Weights of a small image embedding model.
Model: 8.11M parameters, 32-pixel images, arch swin, activation gelu, moe expert_choice, num experts 16, patch size [2, 2], widths [64, 128, 256].
Data: 97085 training examples, 1.6 epochs.
Rows from block 5 of a small image embedding model, named by matrix and row number. Rows with one number within an expert belong to one neuron, the router's apart. Each number is 500 + 40 x the weight over its row's rms, rounded and kept within 0 to 999. All counts start at 0. Numbers have three digits each. After the name is the row's rms in percent of the matrix's.
Before each expert's rows are labels from the 100 images, of 14976, where the router gives the expert most weight on average: "strongest on" is what is common among them. Only what is clearly more common there than usual is listed. The data: microscope photos of single blood and bone marrow cells. In brackets: how many of the 100, against the usual share in percent.
# router: router (model.blocks.5.mlp.router.weight, 16x128, trained with AdamW), inputs 0-127
# up: expert up (model.blocks.5.mlp.up, 16x64x128), inputs 0-127
# down: expert down (model.blocks.5.mlp.down, 16x128x64, transposed), outputs 0-127

# expert 9
strongest on: cell type: eosinophil (32 vs 4.2)
router.9 106:452490485462547503525473503544477498527487489578493446539510454489467569527473486484510578542512475538508548473484486487525525538437526539522433516542505561459521601478509501483578442533471517423527451535481436525532524490456539485543490472501532540494502494558491486560422428525569444467402458474477508533536510520530501521540405551528578536497490429498465516476518420451438511468531
up.0 087:585460467497502477592590506540492505505511570466448492534496442484490547470497500456478501452450474573511534525438451536484470434499515476550577493495543510498472435501462455550488505524540472529511538555483459427426572522480495533507481513443535488526455486584474488454448494438497495537587508511551484481481483493575555547540508456521508504449560523460528429532528433571515479472522
down.0 089:526505542484510453509579460486551480530480492462533561509481519474489441472517561443513563490503464437513493507504615503532523528467453516469443514519481413442438484534511491528535582448472525572467470480440523586458519486517419477487512500478454502416542585561524507471489505539492500555518538437470560486559529468468515490472493563488446538516489457443515546454467498454525572475522
up.1 104:527473469518482523533536494456528546540507506517470520451532430460517561371508527518519450475509406471467548530489443484587525581489557491443514487527561492500548481432433510416571499537525508524546559535437519535451507508548475565459501487496517474504503524485463526556508473478471482534460510427458504492553592517482475490523493547503491477499478533485449552432446434481554473450506
down.1 098:528504472478521496544486456516460531446490385534485451519507466454433596440447481527524483522520512479488487464479553436431498466504437554480446508458506439506472465479470526485549536488509494569445468538486541535524534542513479547506525508464557493476600533446534521512479488421470482542500564586498488524556521448526496544461464443483576491477492553479522411522554542514487422519476
up.2 109:494445500516481546470574445445532422554512551492497455534572481568416495463496572419573461469517536488476498516501451521486452537502516465509504557474504459497517474489550451565456471424558477489510504497479497530480561587472518434454545543589472559535522440551511481544493521515542526534460573518493480486477471533463518466478446435556495460541483498449551542477521491432523492528507
down.2 108:595472516465516514528493511504521481471536493540488461425479527525524520481475537493487530403504531493447460472513532517495483486469457514523590427436497518461495509527481567499545528556495422521511480446455505479560507526487437524481489554437512417438390529519504528457521536430546463512534502538506543508467505513624493459509459498466493554508497521530480508481559464557496430447594
up.3 085:464571513542520503501488487407515547535481572539504508486573442411454515553530528501469456506488501502586483513518424458471478442527476502486584521515496590473464519524499468442486548445533480483463431517516557482504466430522497489449491435538549556565458527574497499527493529501428498499510517516474453468531446506532471424589541518478431465502545479543442542458512536520515514478469
down.3 091:513522515418475520545586465496535519466496501477482535518416475532530501482494508505511526438531499544492586503540557500495521495566539480487444478494495472520503535488488467487433543410548539482556517521529513613557466438481452389547534519493514493488526505459456460440492420430506507515504499455544438508550524552465435533475552529545453529469499552480527523437417509525484536491556
up.4 095:472516457498537419469522504456538474482468483494499523556462553466385549475540503483473521571448521432458515527500497539478486487486512486485514502518488516414533433474517546465500455575524464505480405529515517494452440572486489529495454530532546528450453579517488538512483598583507495482529565516515507495414414499465536515444461559502542497523534549507567505516504554514473482509425
down.4 094:529505528442473544566547462498451577473550538440473536498556490466518362465501554492469472447453484471494531497509482508530431501448509471502556602533441507493464549524482519541490559483525549477480523508440504507477521475532502489433545543521495525537528463447499432482455474493475511502456536497474471531543552472538385465453494561438457525478452477465413555500507460531486486527543
up.5 090:513512475523518613467457476471454508482522459442537507532536503539532488568548486444537480499432455525476510476482467456516487556437444469464468559460496531492545458509493532397467535504613549428493570549498485571468472554442486568473513501497446490525498467475519571539493478575478478526510518462524466499477542528482453518439506499466582473513544434510487472481471542552570516453528
down.5 093:506489462556461485440533543474563470539510493577436397547508493466473514534456525525433547522517515450523501507527524512462485547479542553575494520514548505423532543410464511522491502562499472490535421428503536442515463443528476547487459511494480455506574556521430526504544535408509514549539523497507477515518491556455500477501550513439462529479521511471575531511474520478486398430503
up.6 139:444482534458551504589513502502499486511476409545480435433528472514550534531488506524577509491473435479431459477503525448503455540502566439498466535492482466512536551442549508407537506445522473465485467482467508536478504472434533550537502501527561517514541541545558467531521440486502557431492522456487548535579491549550509559477472543483547485451521486489440445402554488512492556459524
down.6 132:524482514441461443543552558485469567466530465534491513470559501515459532420480447539464517434453512549552538531511554590525493526474453535582466488516518416484547441448521521525477549515483491484467449514528493536433586488507452552534522491509496501503465485579566512556469494451496525530459456527497528497521480465522513469516457551456554425513468469453504459460432459457482409558502
up.7 086:525502523534434432518514522518427466476532537504468483400462532477591503492547511523511556526575462490561527472491584490447468464448520443454470535508487524502492487452551455411488480545530475547549520475541429593512476521525514524452514578482503537531506490432487514525519451482438493523522568452511523608501505479476452489538520428473450529534536546502517490494565492491465469467445
down.7 093:514496573471522557516430493492516531488481520494488571519489518478456555605513557479504484412493544468422485466498509542509542434480527553504563519462497517425473526549530594481490506428489501479479442564478503479435581527437408527560455471515503475498469509518432484542516583537488521571481556466513497437528474501482529535551483466504462484516497480517434496455446521464552532504537
up.8 095:523548531411519475490486600450453490553436444479491521403533470493456513504502441475522497453502496472552532533553408561518467497481527512521498541498497486466476571454546527397573444511566485470528516506469493555582561498526538544510477513491454480506511502522576437538486470560540536464449514466417501516498519506465495538475494448443470520570532529552554516493489527470532470495536
down.8 094:510497452504517510560497489489474424512559515577495486508542497509491467526515506430502454478549476490407533517484478526492537431490452523506500500490536418499495469479492494548447500546470535493451560491529489494458465422485521560472541527513498602468506538468440521475531414448515570543445447475544597497449420521595527465455499514559489477507448506532466468492531565507492528401525
up.9 083:501515515539545493405495531445502515490544550557454535585464546483462561466499524487562524510460547408474432499507504598500509542499509463446493445521530458463500514435453437475498519442507462508487489550481501489519484581509461487498590474462507538594512444444503504510544518535434504452519571453549538478457463498420507515495509502500519466436491579511492542495462478438518554459498
down.9 099:477497541478512567505462576569488474481437462510551461448517442489490484487519522553497472545506484530510511467500562445439480554516438506531481486489460441484563427567546549505486501475493497541473498500513509553631447444442508466459536546512503409559514544574544487538460464506513481498562524570510489494464447550497431449493458472453538521520489474535520498467476473578485476579467
up.10 098:480511481466474496527433567547512478434540540481470543522495498551514498455424525515557490433435512440484498513529452530458547518623483619509513497547513503495425478416433524522448556496466538479561518505561519469504456497471486486550491522453489502542507476480523482562581461443556507502489366508474454528472518544532463460451521496489549489556504535505467507524530495509535479506495
down.10 094:537442491492489526496443561481488461549469583519512537485431459525447542490558526507526443450508441499567489498524547502419429407494487489460518503546550480551484557479467502465492581516515468534563510581493503454506534495484518531482495490472549560453499585419492489508466510527546474490529474472574516505521436555566500523464426481508449582514493539477515497472489504483498449570582
up.11 091:504602510458525485515445479415534490578574505524546586497497555480514493482514456501500521503535559501590601497529535474550554453460565580448539516584498456513523586478447488451488534482515514497484493459483519496437481500502482537505486453529539473516499465494529529489452522534532512532450504463439495473492483473507422479487489444512513486559586502543530503456467403426480513478488
down.11 092:521464442500567453498503608570458516464484512515487494507521489489477482470476453451518480540510520561482469518495501464458541495532503431439460481460487545546577453514520561468523513516481440464528498617496477458552498455534484445438505534547522605528518469473488488557554448449495507463498510518452492523495545440428591550490497466489508556482550423475535458572521492485453438514494

# expert 6
strongest on: cell type: artefact (45 vs 9.8)
router.6 101:416489496600497448483558497428536474473421517533498490446512457433502531539486463538425424513481481499572428458503530544552553466523506497590466449475440569511518563520487483473498497525483520502480496504500494546565552485468563461523486437446491427522543520440514475431541494527490482499479497538469545468533434524539490486538512519467514521493460475529526559427414479456487538548489
up.0 084:551524451565529606483527513500580536511459420558480486501497496431455488450584457541506443537510533543493506516493522461494467423484519511526447477451456532496472474572540583518516450529498521523519522459482554499407417505526451496536501502562466480457459456484530586443446484486470501505493496516551474470546484508472486531506548525546547539520515481546491508514456423462540533519408
down.0 094:528536492558519452492508461502481523432516592500476545569528425458543512461576532527500511547506492420506456399487527418504454460445563492524546494474463545524566459574513500493510541455526519479565502505529472535554547521528448560482507494496593505526510518537448460508503499494527482449467506538450530489459463381446507533550482480462507509475505508535491438549461470495473466533571
up.1 110:490566477523529488560546539480484520519469543497532508488489474501489487565451520492503466450565521552523499439492502512475437516561428520561466578471485512484410474523529600486459535490551410466481428544503525512500450438578482479459489524519580562530441527475542482514536445569518530506499472560510523476459523478510490486443448494425499498501517543469469555511533411504544471410512
down.1 116:479577431415576536445422604497498494410534469530523546581547515467497449545483462523485511570537486491497493501515452542482558582502542509453588512512534519510451502473464435495524514489520524462459537447523571468514464467504542437474547478466522523514467459502477465497512563515495502479578496474524540482530488460396504462502507519470479525459470497506507504485463454512443533501413
up.2 123:554508429559496544494479427463520511525538485466559531487491495491422519470597483429442494541483524503525495503451502447476484477530488500469561450530467504496468466561457542542451427512546537558542537512497548522464537506534497482397451542475476559523476494362505465421487597513509507572511479520494467490505546482530493465470549479523517520568477469510497507540453509483514414538484
down.2 128:478589463481495442473533470493489456552495482508474470498466538478463523464493529480551464473474543463411508472498495533570519511494453526442444494458531473539466473496503518528466568528473464504493504487535474603495579462483524448530469475548517498493542434518448460513602514522583526440443511495442572522498446456421585530485482484455521480536437523465475596517503543521502483585511
up.3 101:514468488518525551472400458549498518484557533464536449458535448534489497525542540568583501452471511506456537449439525489545451468491562467473496509586572495562488498481458432506452544434516593481573530461531439426545494487533516461479499545504505523543528455493542465536478527487489449582499495447564564536477469484527438456516463439457464504480474467494500508543542524478555482520513
down.3 094:546478499530464555545554485487518508501501454529500512471514514537552518455394535458480515479517458503522499458533520454513458576465416492552510479516559514475572463516498515505566521432487475473495509521493550449435542496481567380480402511532496537503492421487504543515455527541545495431546520544449478461453468477497517491480467514467549436465436551518520511380501542484524529510555
up.4 105:512474436515493545440609445497478519555479448490519446486564563469573520502527529496542508543600473455469458497448465465480459493549497505456467500455473543486525514593523471521515536515516503520515550506431440484515472527397455412537539477555468515445521532517493434553489553448594471544487460564466473501550511518466489527530545449494531539460441521487539518465499500503505531529498
down.4 104:495537553559478502527485411522510430448494500524538482559441464460506472580532491516532480379524487500443567525432483542578538468491493524554496512420505533507520565533475522509448460487492507498570500513454476483457498488496540554522518519473454464463470507512529517442492497456513501505463494478436494508455464543532495497553510570488587548550494365528544444543456541497503531540539
up.5 098:437572538499529510446463530441507479493449489527450531572517557483484489533496468539460448510529447454426522485437515490457485496547612483480533477538450482515518474489505475535525463485503452513448528551515547586530461482497487570508495535534543558461494567514465506555477444501435562502525491396442590483510518512506470526428506516478572468555489415477499472501550562517529501532518
down.5 095:520513505595494439489547520487442524515453465523532502524493521535500571445479450428484552492416493565509487522455457479529449474503456536478496546496577502534523489498438529434559508546465507483537508573495493520441512444522577512532454490574434455481508431467512481570525442487538479515551506559531510474552531461508546461519489500395429530533459475526449527520431517480464491485567
up.6 099:494576409512530504490489506459430579511403554454528436526472469471433507472416484552515468496427554469538470534523492438508501534534429494459454575483439464474483495477535519529518490432516473563542546511509467487502461520551564617542499502467487602457488455454503475484529466521490505541504480552492452472461459544549486529515472486539501528500504547506532497505408474484521501499508
down.6 091:467450506558498538531499493521523564548485466449505503464513535529466464510574489422529606549544492501448524396487561508458544457475540483513504498482534508499460501502460452485430549463433501506547516513495555455516410472434487463481459497568515430558441538489541507506483518531586517458542415443510516532497457516461498417490560526509497455524466503468441541505465529572514525480495
up.7 103:483408451582520491606584514562515433500509475448456506484495486570478479540498520465493520398483454521544502495507476514496490489470512498542466480553533503542479420489564479487455500511543568470531480498472464487528444512492555471482510509489503523537464527483582539506530393520503533516520527480540537490496543472518451555518494519553472501442585532385442473482521549551560479462481
down.7 113:496588510460515498449434474496517469518452495477481484551529506531478477568510547534506410509436539475476478572489511550491518514508386515452480504444478436452468450443473586566576519446506440559483489494477491490480525540475520549536552488494500477474475573518453552507530567523482523432562487484495489428521498493496555457525528466519597521533474476565513481486476460479473475594516
up.8 087:480464519458483560499541530495516500482566470461560495509502516516412423528521521532451556490486556462552511553565537487486542509489427555477544553491543499574485477421464490536540513529526500461554567522492455457401498552495440476432541482556477487537548446448523537445517495503549499486564519478518513596437470472449444491501532431561442482493491514501489478520415530478532484512505
down.8 103:520489536530543524459493537538445537464496537575460523524528480506493446529524469460485475483488548545557530531466471451510523507500437461493526469535467538423554451528529467563461465473487478492488562498531472459437515531503411476498563513481546504510500553585476491521474457531410498443494470465474478410549591452497466516486530481514576374520479540540448509566541512535553538467509
up.9 112:509541517454398407463486500498521468521545499530508496458485465558476563413481445541472494518427499529409513525412502522543488514461560481491478498510522522517516529478505451488462508543534535532481506504510577512466554511613517479564481449554446552553512525557511464481537460456486512497572526549570603466480499519457433502506510474471557456473476518492499478507409478474500498519541
down.9 102:531472514451515548495535442485573531518468494512499494556502455499508477481513531476528549491500501539566452428507511413455516503560472502478511472445510457443452492462538500492497467429520460511545500513486509475475521557452519563466420509458522441526574514444552491458503452488401520491518511440539606587470505528497513552482534534477530494489481579534542585490516501566544545404528
up.10 095:513473519508538467513445499504433443487491534509482544492539523532506470505515432548496535471483490608494485619452434570491523470402490454524462481420496510435478497501496580518457540459449551503523550545513485563422405570568458463495478494445460480491464547488542534495497503465508457495458492505507537494483598482520502502495424524547458502517434486552515493549528467522484476497522
down.10 096:520437446438503531554540446535477453524515454479556497488499506489516515494472557469519451511462495472569481554437500517435514453453516498532464506520567567482466480512502517478518547523517525552507416537538516487524565479519586529493446526494515493507530504547504532542461423554493575471563543397468478431520472414498585572526490539556510549470489461483444470526514462477475480569557
up.11 107:460524520486420528436508530483464480477530463434485460590446497510533523467503485586493474474544593484512484466483531517435580540499483483503508530554487445497466476480493582455456502446459487468536487527532434501445510510535468461565523513589483555523464532517506494553458501511518513487583495525574497498510505476525490554477471417583455450440572515515593456474542484463551503472489
down.11 095:503475485505588495515456488504526469507443504508472544534515552587484511544556543471489527553542481524453597512456411508549531516484480531527482533580533493461461531470513460522449536445479498536542471537494573460542505521450574525497396470519506441527503449484517572526477481532490489475518498445467483482470503428421502484506541550507489528546454421494374502469468574497483494514475

# expert 13
strongest on: cell type: eosinophil (74 vs 4.2)
router.13 100:508525499464579454444442489519514466486644467539462524520522523448474467554444512545433501507531514496513598461487493490473520514527535465457522512534581473513505445484494497515506513575554459460527480492569467545475503542556474493447545458489473569501509498531482498593424522484537463545538456434484506439486530462479458525483474472476443450485542399498522525449556509526516475529548
up.0 092:474588527505526489488493539544492517460463518491496479482500516514512526474498501541510506430496504513453489513501459470568575460477428514523526531467545468497476521530513478581469524491451464506564506543448506485516455527541558439545485462515484563457417532451501542450446452483422518519487380453515453499478445551496519480530575589435489574479431556554461448479541519574513540493526
down.0 099:469484556511468507450445450508491406526522454525513519537485548505542491501570476435528516469514477488525440514454459598518493540525480468574487471546474573520529528482493512486494494478470560530465506509462502460489553526588515431516496474454492457474610544481477512586521542489475529493454476589471486477516514433449599508530514510559538473534526455478537474526435480501481580579477
up.1 105:490495483471484451511486478512479522593562501544487511569533474475492497499595501481524536548508528502433527488412593473530511450479523457524490528518493482509532547454480465458450480489462480434440532535444566487535463515601478493443534490547549522484502541409523452538444530473516494496465533441452559515442508497555535539476437495558507538473471500471529400596522505495498507435490
down.1 105:519484521496538504440535481554491495517538524575523455471498543489516484386409473533500532459437521496486523500595534549498472546476526564531483481549460462485483505497498507483534495542544509484487486444486468525522525488434503583571466522527475499575467458516425496555429480510537560473465512519479472508456411471498505585539512455513492476478528375536569568438500509493511554520514
up.2 088:488536510455493470422501497483439441464481490454512528472556473531510542472572496437435526458526542554568482490477497484574528439504519494472479506508516564521542502482466448487550475413529528490510473477545518485507456523493523549536519533458506507557442467422533427539520435473496491482480480451576549443524528532521472526540518618411520479443557468546554448550471524530490565543493
down.2 094:487539491533525503517519568542498475505516510558530560425465489457450452500499531520505578522502518417511484471404498397513517543451489507525507470453454542450532493472497517416454493505499527457503504548542510496509487497469572451550525504517452463464547536455553504440455481527494556603557531484499407443516505507523538445457543531490485507480430538534502519393505459566535463501532
up.3 105:495509527514502406506481538406482539494514526520494504538432526574439504481501465544505511493537416556552504532474455562539489556579483479559470519492465490543449456470509568476543448505474518504464412484477540544436507502527510529457537465481538524469477446475494479481456493497538445491470496565497571471500529507506491587499461563473544536487578550450543474455494481550472444606547
down.3 105:456510448514492528552591543512500516506462456495455451401562498483541487468487566598550529494513512479490465494467553496481520481476534485458504519473539518444529488409486462551433490502504573507550526534477490482556514486576432458536588486529451477522527532494434567436497539446506533522476534468487513499540547484479479471490575496491509460533486537421472475509489398527518500426438
up.4 109:536478425478454489435503510564486526433511543454503479488455461568476436520491440525485546441518488517510472466514531545516445515494551505482520490539482496507465549481495487550487529455562465553556553484499488457572432496541486459476485469446570494604503443504559512523390498597491460444539551546470471504465506452537501513452520516563419506502550525490581524447511489504519534486553
down.4 104:464534536449534540468457482532476557534489494472508449549396495504530486467507517531531471458463575484485497473487561519526584536563528480597456481520456489559499530591538575538505536502501435502412505485513509454485472433450500544523457528534461465458520534540455466474489495461539543514472467432465459518556438556519395536485477527456554494509536563510466513533439522471530512525485
up.5 096:551538493458521520484468547447545478518546459543462565507505521459549494494520439512436500496594550515534541451494395497496516520555493471423551460560562599397519527429435516536484414524539497523525492551466515522483511535475449506519540467519522485476580491515489491483449490518505476472476490553480531463542593437460477461470495452465460460519542540439499549519518503512486496447500
down.5 101:454495452469509515513494480499486558558496479439436454559507444497488492542410474434487442558513458440510497450484513522564464534485498522460477526551564458566445461457486468446520567471481539476529494493483487464525461464552519488482571495510482562506489543483403495615501494470545499494502532455502530464454433500530443556524507457604516537502505516506572512531504485560550516518415
up.6 090:467503479507461406561497510448519475550570452548501498411549528541461554466483480511540501496503471439453554470523490450547449542551509498537527518478464590502534418532496516518537515520524505568477479459494483482486593563509461516485459539476480464531506465466564461515528508552547499514584518478563506530473529543454486529451545536406470548469483541506529456441416534562530465506531
down.6 095:470464484499490510467582465489480534462527456493429458494461521519490525477573588545467467481500503549484432549556555560505488480497551486545468546431539529449504505501449546477477614531512517510471509534459483552470435458486497523486546497507512519524467526493495482416517518516475506550538524511509483489465472533472505478498413563542582435502442510518402540493588471515530503405428
up.7 107:442543426523491533471472518456525446529538492519495454536523470524468444570420546461447479522496514521578468440484505538530497420424483476467513552518520550500529496463504426464505503512431503445532532486464490478522469488531521495461552542514481476433506499482541405598457500558561444523574517507541537533477546496549526509532414494497541516513458515442532555503457422489532432533514
down.7 105:457542494566483469540490517550415460546483529605507481519543415505503514383463466504491536451496513518464477511510475453544474510506461475529505541472465497521467568398485508494531547588485540530520529578506431501460472408499465568467498545557483514478543473507456502455445460518510489491517521468548505438535512464541485525501479477526516528469503461538368505546516486482500467456537
up.8 088:424538500494509554475477539544475508482536505530444540518527487436408469459457525498476515568529627573516543503489510435533542528436523501543467553551483486551453539466537458503548467480504447508430494514471554495505519502478449438509511520549541514487474539520522633527441450477465542481471465503497433555552506466486477466506501473560519509505474428481485523466506412487453478454534
down.8 089:541503530437540405576491549465499472474475482436585531521506474458573442506510407457524525506516411485516459440509491487460525550511435528518549512559546477502539466509487459520501513500467484450461483561490517508511506463490510513427456443460505512488464506598470504556475523525583505573548496511458495489419502506502515510497549508425437493540533506511531416460544574469470542526538
up.9 084:526429563523454473488461421540518510588575560575491623543502515627437478561515521473485499481473470515451438551492497449543505524488497504462495578504519484437510465460466511496484480521468547507547515498462483475544488463470465501493553522494571519494455524528422490461488456483503480500459502499564441496521512457459443428431523529514540545476554506528493449481507519452457536518529
down.9 094:541551559519506399476510494530501478494425513518471485503474510505452589455460523535488479510511527460479443515480470514505500491547574478571466490501457569463485450473510480530448518435519448483521543529486414542561533472454490496492500491497505504472559441548491493491490535619488544575446449457435499508543505534439574497578472535506534522512461458478511496517490490476414399564502
up.10 093:504473436488475464560555482507530495440411555494518532472485521442513517467538468470514491514438475470501466497481477499498507533525531552487513497502523508523500492523601518619423458517456499524472535530486413562460552457520502526560405476544454496515529567520526573505522453500453572475468425582501461485507530589432505447458539482519535516558475523487449476454469553498480487524489
down.10 098:559420477511499485413527441467487518529509400528433493583493568563479455438483516563516562536494517462493450564464455545543533554503423516461542452504550487582547479481548493519522549471446485492486501427547513518438565582490488479530492503462472456518470423455479484528549519520458461477464519508449517476511491457554505459449489495454449468493473514488495510537462491466476442554480
up.11 088:486481466462493551483544486453554579484440530498499486435541454441464472507512540488546489510578523550425453544580523503510467488561487516554523526546544478475526396556502498451440434501460521496572501502498452477494465496511445508402453501461461486498531464527488547529480510547461509474560471438502498502454560462454590411513520560532477520481574480460463476470479486507554519490540
down.11 084:492563552505518460514375462550489463508485577559473528497416553563449532517567543595512516506548475472488515424480472499447454497515488506503468521518506470485506447430546513545426509499491499481462454481516453539497463524527517508486495503513564535546446528501496548481481523512463528467475474475585537513484522503550478550448440542455494536512398538495517396539518516479524524411491

# expert 8
strongest on: cell type: segmented neutrophil (89 vs 20)
router.8 100:400477501533471445515502542520559504530483502518500468448539490506463470477442512521460416478552459515477565470512493563548442514507568453470562509519553456436486463542547449521460509531465473480462599507461492455498539551486490492503490433501511458542445465592524397552539468418450559569504505484544520517505489459525488498567453451459514486438508485495471487503514503571460447509514
up.0 087:475500453490477527543541527488538506433569518484465443484492431507558499476438470479543448533461504565412542513517482536501497484497532463446504497507560564511568422465488483507484408554418541494546536501525465468450540509511550496508488538530551461537495398489456487491498462585545526573480548496572534525452479562472476405425460458478526489521455496544447503489508513462506509511524
down.0 086:506439476472431496501520518446498521531544502565502443503466503532479559487480567491474516515483583478490502432496553488479591480553463511515535505547550469428512519546474558527497531466457487522579466406448518521490534477509498461513501444434467478523457475520553491483510499501467536523533528505506414491544476463456500540591453497480522466473424571454555534439494519480584490579413
up.1 089:481529510495497489404510578478564595541505505483536493492529467455444493450479492530523533423454489506481531539562451477519550455449587508477566459498562545505472478475502447479518492530571471457401456511456604467432412559491495485496527575474536512522482516525482494488514496532512444480437529522550492501481490406473551510518516566489439525496543456536509529491478506528525536455485
down.1 101:556533508553527465478508411537439503511508509539542497461407499497531573487499444516489539495560465541516509441496525519517454511505546485562496517522459510511579487524596474511515551462505492493500480470536515486548516459539490434505534475493458486560622370450501510521438450574501478489409448571474450462516502520531493458507459479510542497497548521445543520500540533431497471494515
up.2 108:580577543520517604395503549505495451500396509430531504496552550502482452541540517511493450528511497467504485568566464504498422480539434577518481546527488499460497469547461494527479504525553478483557508471512486466466524484435485444499473509440474467502488511494547516481557534509520495501471394484516528480537472502495570503522537541489566467472547506534484454549498602472564535531486
down.2 103:533519456469527551466446505523438435503502547559505488552504499535431549471531501544542538516495543447506517472484471462431504443514523509446485484458603455461530535534471485501452497438480605500558462539484454550510505458499505522487561472495490450517528491534439517489535518522422545437523491421474543485499507417393490521430564483535505556533542469524559515490433493475498552451499
up.3 118:475457475419507461563472598505530506557535524496478508414496472513494418440430492528540499436477481541465550490487440587502537516448610534512498515493465494535524515486533513544530526427579484484463524390504534477490536494505402512519513529507450523543468526531471473561558503489518498532536540530454554503466517462520502498475512426496508433533438450518520509509481478486498439536554
down.3 119:538434559501456455562515574505504526490509543575497446529519491516541442460507520510515508528509508543470504453513493435455460571477462532527502511539535486497478432500501466549557548541444500495517502474489476560408538526470497452499437537518483501556463432456484509518401401531602494499527497511496554548465427488534472437509468442509542475471459511517554561508567543484496486473578
up.4 109:482467475499469524445434394502571504440554506477473520524507517439485518541518550388556477566465528419539538493526513519487499530515491521463508488502498486479485523532530495515420500416476435530586537539480586514459468515488528518538447527517519471528542583453534518425554521458469525448468521538534388525505521541458576556494520536495478458514455483481499526496446478526497519483477
down.4 113:559450516530524528474585451487476472548502529501491503529517477483488456499493518509512507519401486577584476450500434564483461511547499421445465523545492473482507565487519526482484498499483531510576519479498462488472530586562528509485588437513504487488573462453504496513496576541537489454399467449450480456485528525556558449480448543555465519494524459426487477450486412460475491475518
up.5 102:423535527553486487450494489536467508512528580538496585503452517443502530518506499498499532547463434478461501536531514601429496480491420492478519507511422483472568501513522527506476491554461488508505525484490530486419474492495509486408467596502486482507522504430568430495477523586527469516485424489491520494516481520479541512430415572530590521512498541565473539547513427469491455491512
down.5 096:548607536487476576531474483469434452447525475560513460569518566560478562482561543513510570460453509462487485461488538513486530458480536477480525571430554480523441442470517500495568524554520513499465475523498514485534471540492513542458470505505537490518436531572521555507482519476553492456577515537459482493443576419482472456550459484421471509464500476576443482540488547492477459511508
up.6 106:502470459485510495570458512511554482482493475526499460423558513513501463443553573459474495525468509510548538522525508569473470487513485528483484539510493537477543495496613527520425429517573474602429502411545524496445440492522432458489472424459537435588551482441513489500542496483473468497505528497546532488561516553419499462491502482551433571522486478470505515529499526537494467454481
down.6 110:501434475592476484545587469480411580480511545527489519510495493475545469473440499478435462499454501512538485471511474529533476505497548470509492494477474469468456540557487472448551498516452495503488473508452508500445568472502471562518519566547410498474455474461482520538457474556548491518436519521410515529434521518569509465563510536505499482513537535560423473502480394591526465562518
up.7 105:572421500505487529531454487477489507537497580511488511493514496521487470510502441477512402532425486537525575545459455511517504493461515483563540512478493480544546461583474472552585512502475508549472449429441488529508609438513409525502537447540430466455523417503493567532507533488536533487501492484465536499516418433513502489497475546504549470507512467565514505485512487528447488584542
down.7 112:487459546504541416626500517526492456531506457519487502489451380546511440445527507499524501467576502481506469497538531440529500532425512525539436499531475493521485490490508492555513515486541481477419551477507461535527465574519458502444513467492528586562484508487460498520509483523472485538560546526511537494550578510457425546419546425533450477491493541498507517470535569513428461481523
up.8 088:558551480497547541492482425476566467449527475424441569466500463483517530529562509515479465429518476451517494488513510512459527537539481537441590448597516526429492506513446529479593478576455505450463477506454567544532491493518494515491517454545472531448557438469474521497472419524475479462466514496453523528458514478454506528482487462485493478471551488435447565511468539593531533486455
down.8 082:523510471502502465527464495449506606537438524483465443500452538467461502566461475518573478537538493545540509488479496518505549473516454524471415437482582516502482485375469512527520540430499489508536474470600480419511524529523476474484446510486539571417559551499448503516507533512485460560539549456533474551492500479523413553476444481455491534536497527544543524498522507491464484429512
up.9 089:443464572399482454507546511518578540475481453522451457493477462522484503410474523474460488509472490502556509495507511428440516427589543500476586475521525456464502552460532491504485547527509464430490499538497487491516462455497488541493513476462562566506466496444553438472582434490392503529463582492543454530512536528518475432529482473550433487532544519482544491505481550518476516477479
down.9 095:547497505473481540458465518464517419460466502474509484510574479432492458567414484453503461547537537470542516454506479530541482463543531468488477537524416579527523460448516530547503488483487494446517478483551496476506599522514489494519483490513524506436605555451507480512488573528539542519472442579451489494441542456494571527510571487483531501480508543487488502455464439467541566390517
up.10 098:508490482530520454542550546557403456457507501599496497488491525454526542497511430485462465521512439513409446446534435480528476476473529475559472556496461519424466566467465494500535550492530499509535526544472459463572455521441514476524453534474528547490467477487473497552488486572497592423496474569440490548548476529506516513480497498411448514457532563527510476462456562534518529465504
down.10 090:432582465416519480511484457475523541485509510437489509509532431558480474477514546538585535506447534475466533520508529514485528468475538463499489572410521484547587473423544429496538482450508468442475514520473484526446524524445505495480464502554539496520485544571528487416493391466426545525536514497496474498514464522445525536488493486544595503499439450531428539520471500498506534518464
up.11 094:559547459537467449468511531478517507476451575462497426508556541451546489475487515465533484565553481473560518501475508460530407480459502470492534476558445496448541491550458492499497556551493522534509447535512491528480562459413523458529422470475489509490484489514453518548529557500574510398520490505431422511542524504585596485528480530495562456463472467555485502518483558513469526447471
down.11 090:510474485412566535567472540570473507519524454522517552489490441534543466564511485530471595452529497503421457513475482530489579518503536470456505518490533433553516484452502490431525473455518478488524539503504513380499478491566473549606506479492474541524506499505469533395447456535370496493439498459527507488508510532505460531448535458535467534509514512518527467476543476538474510480528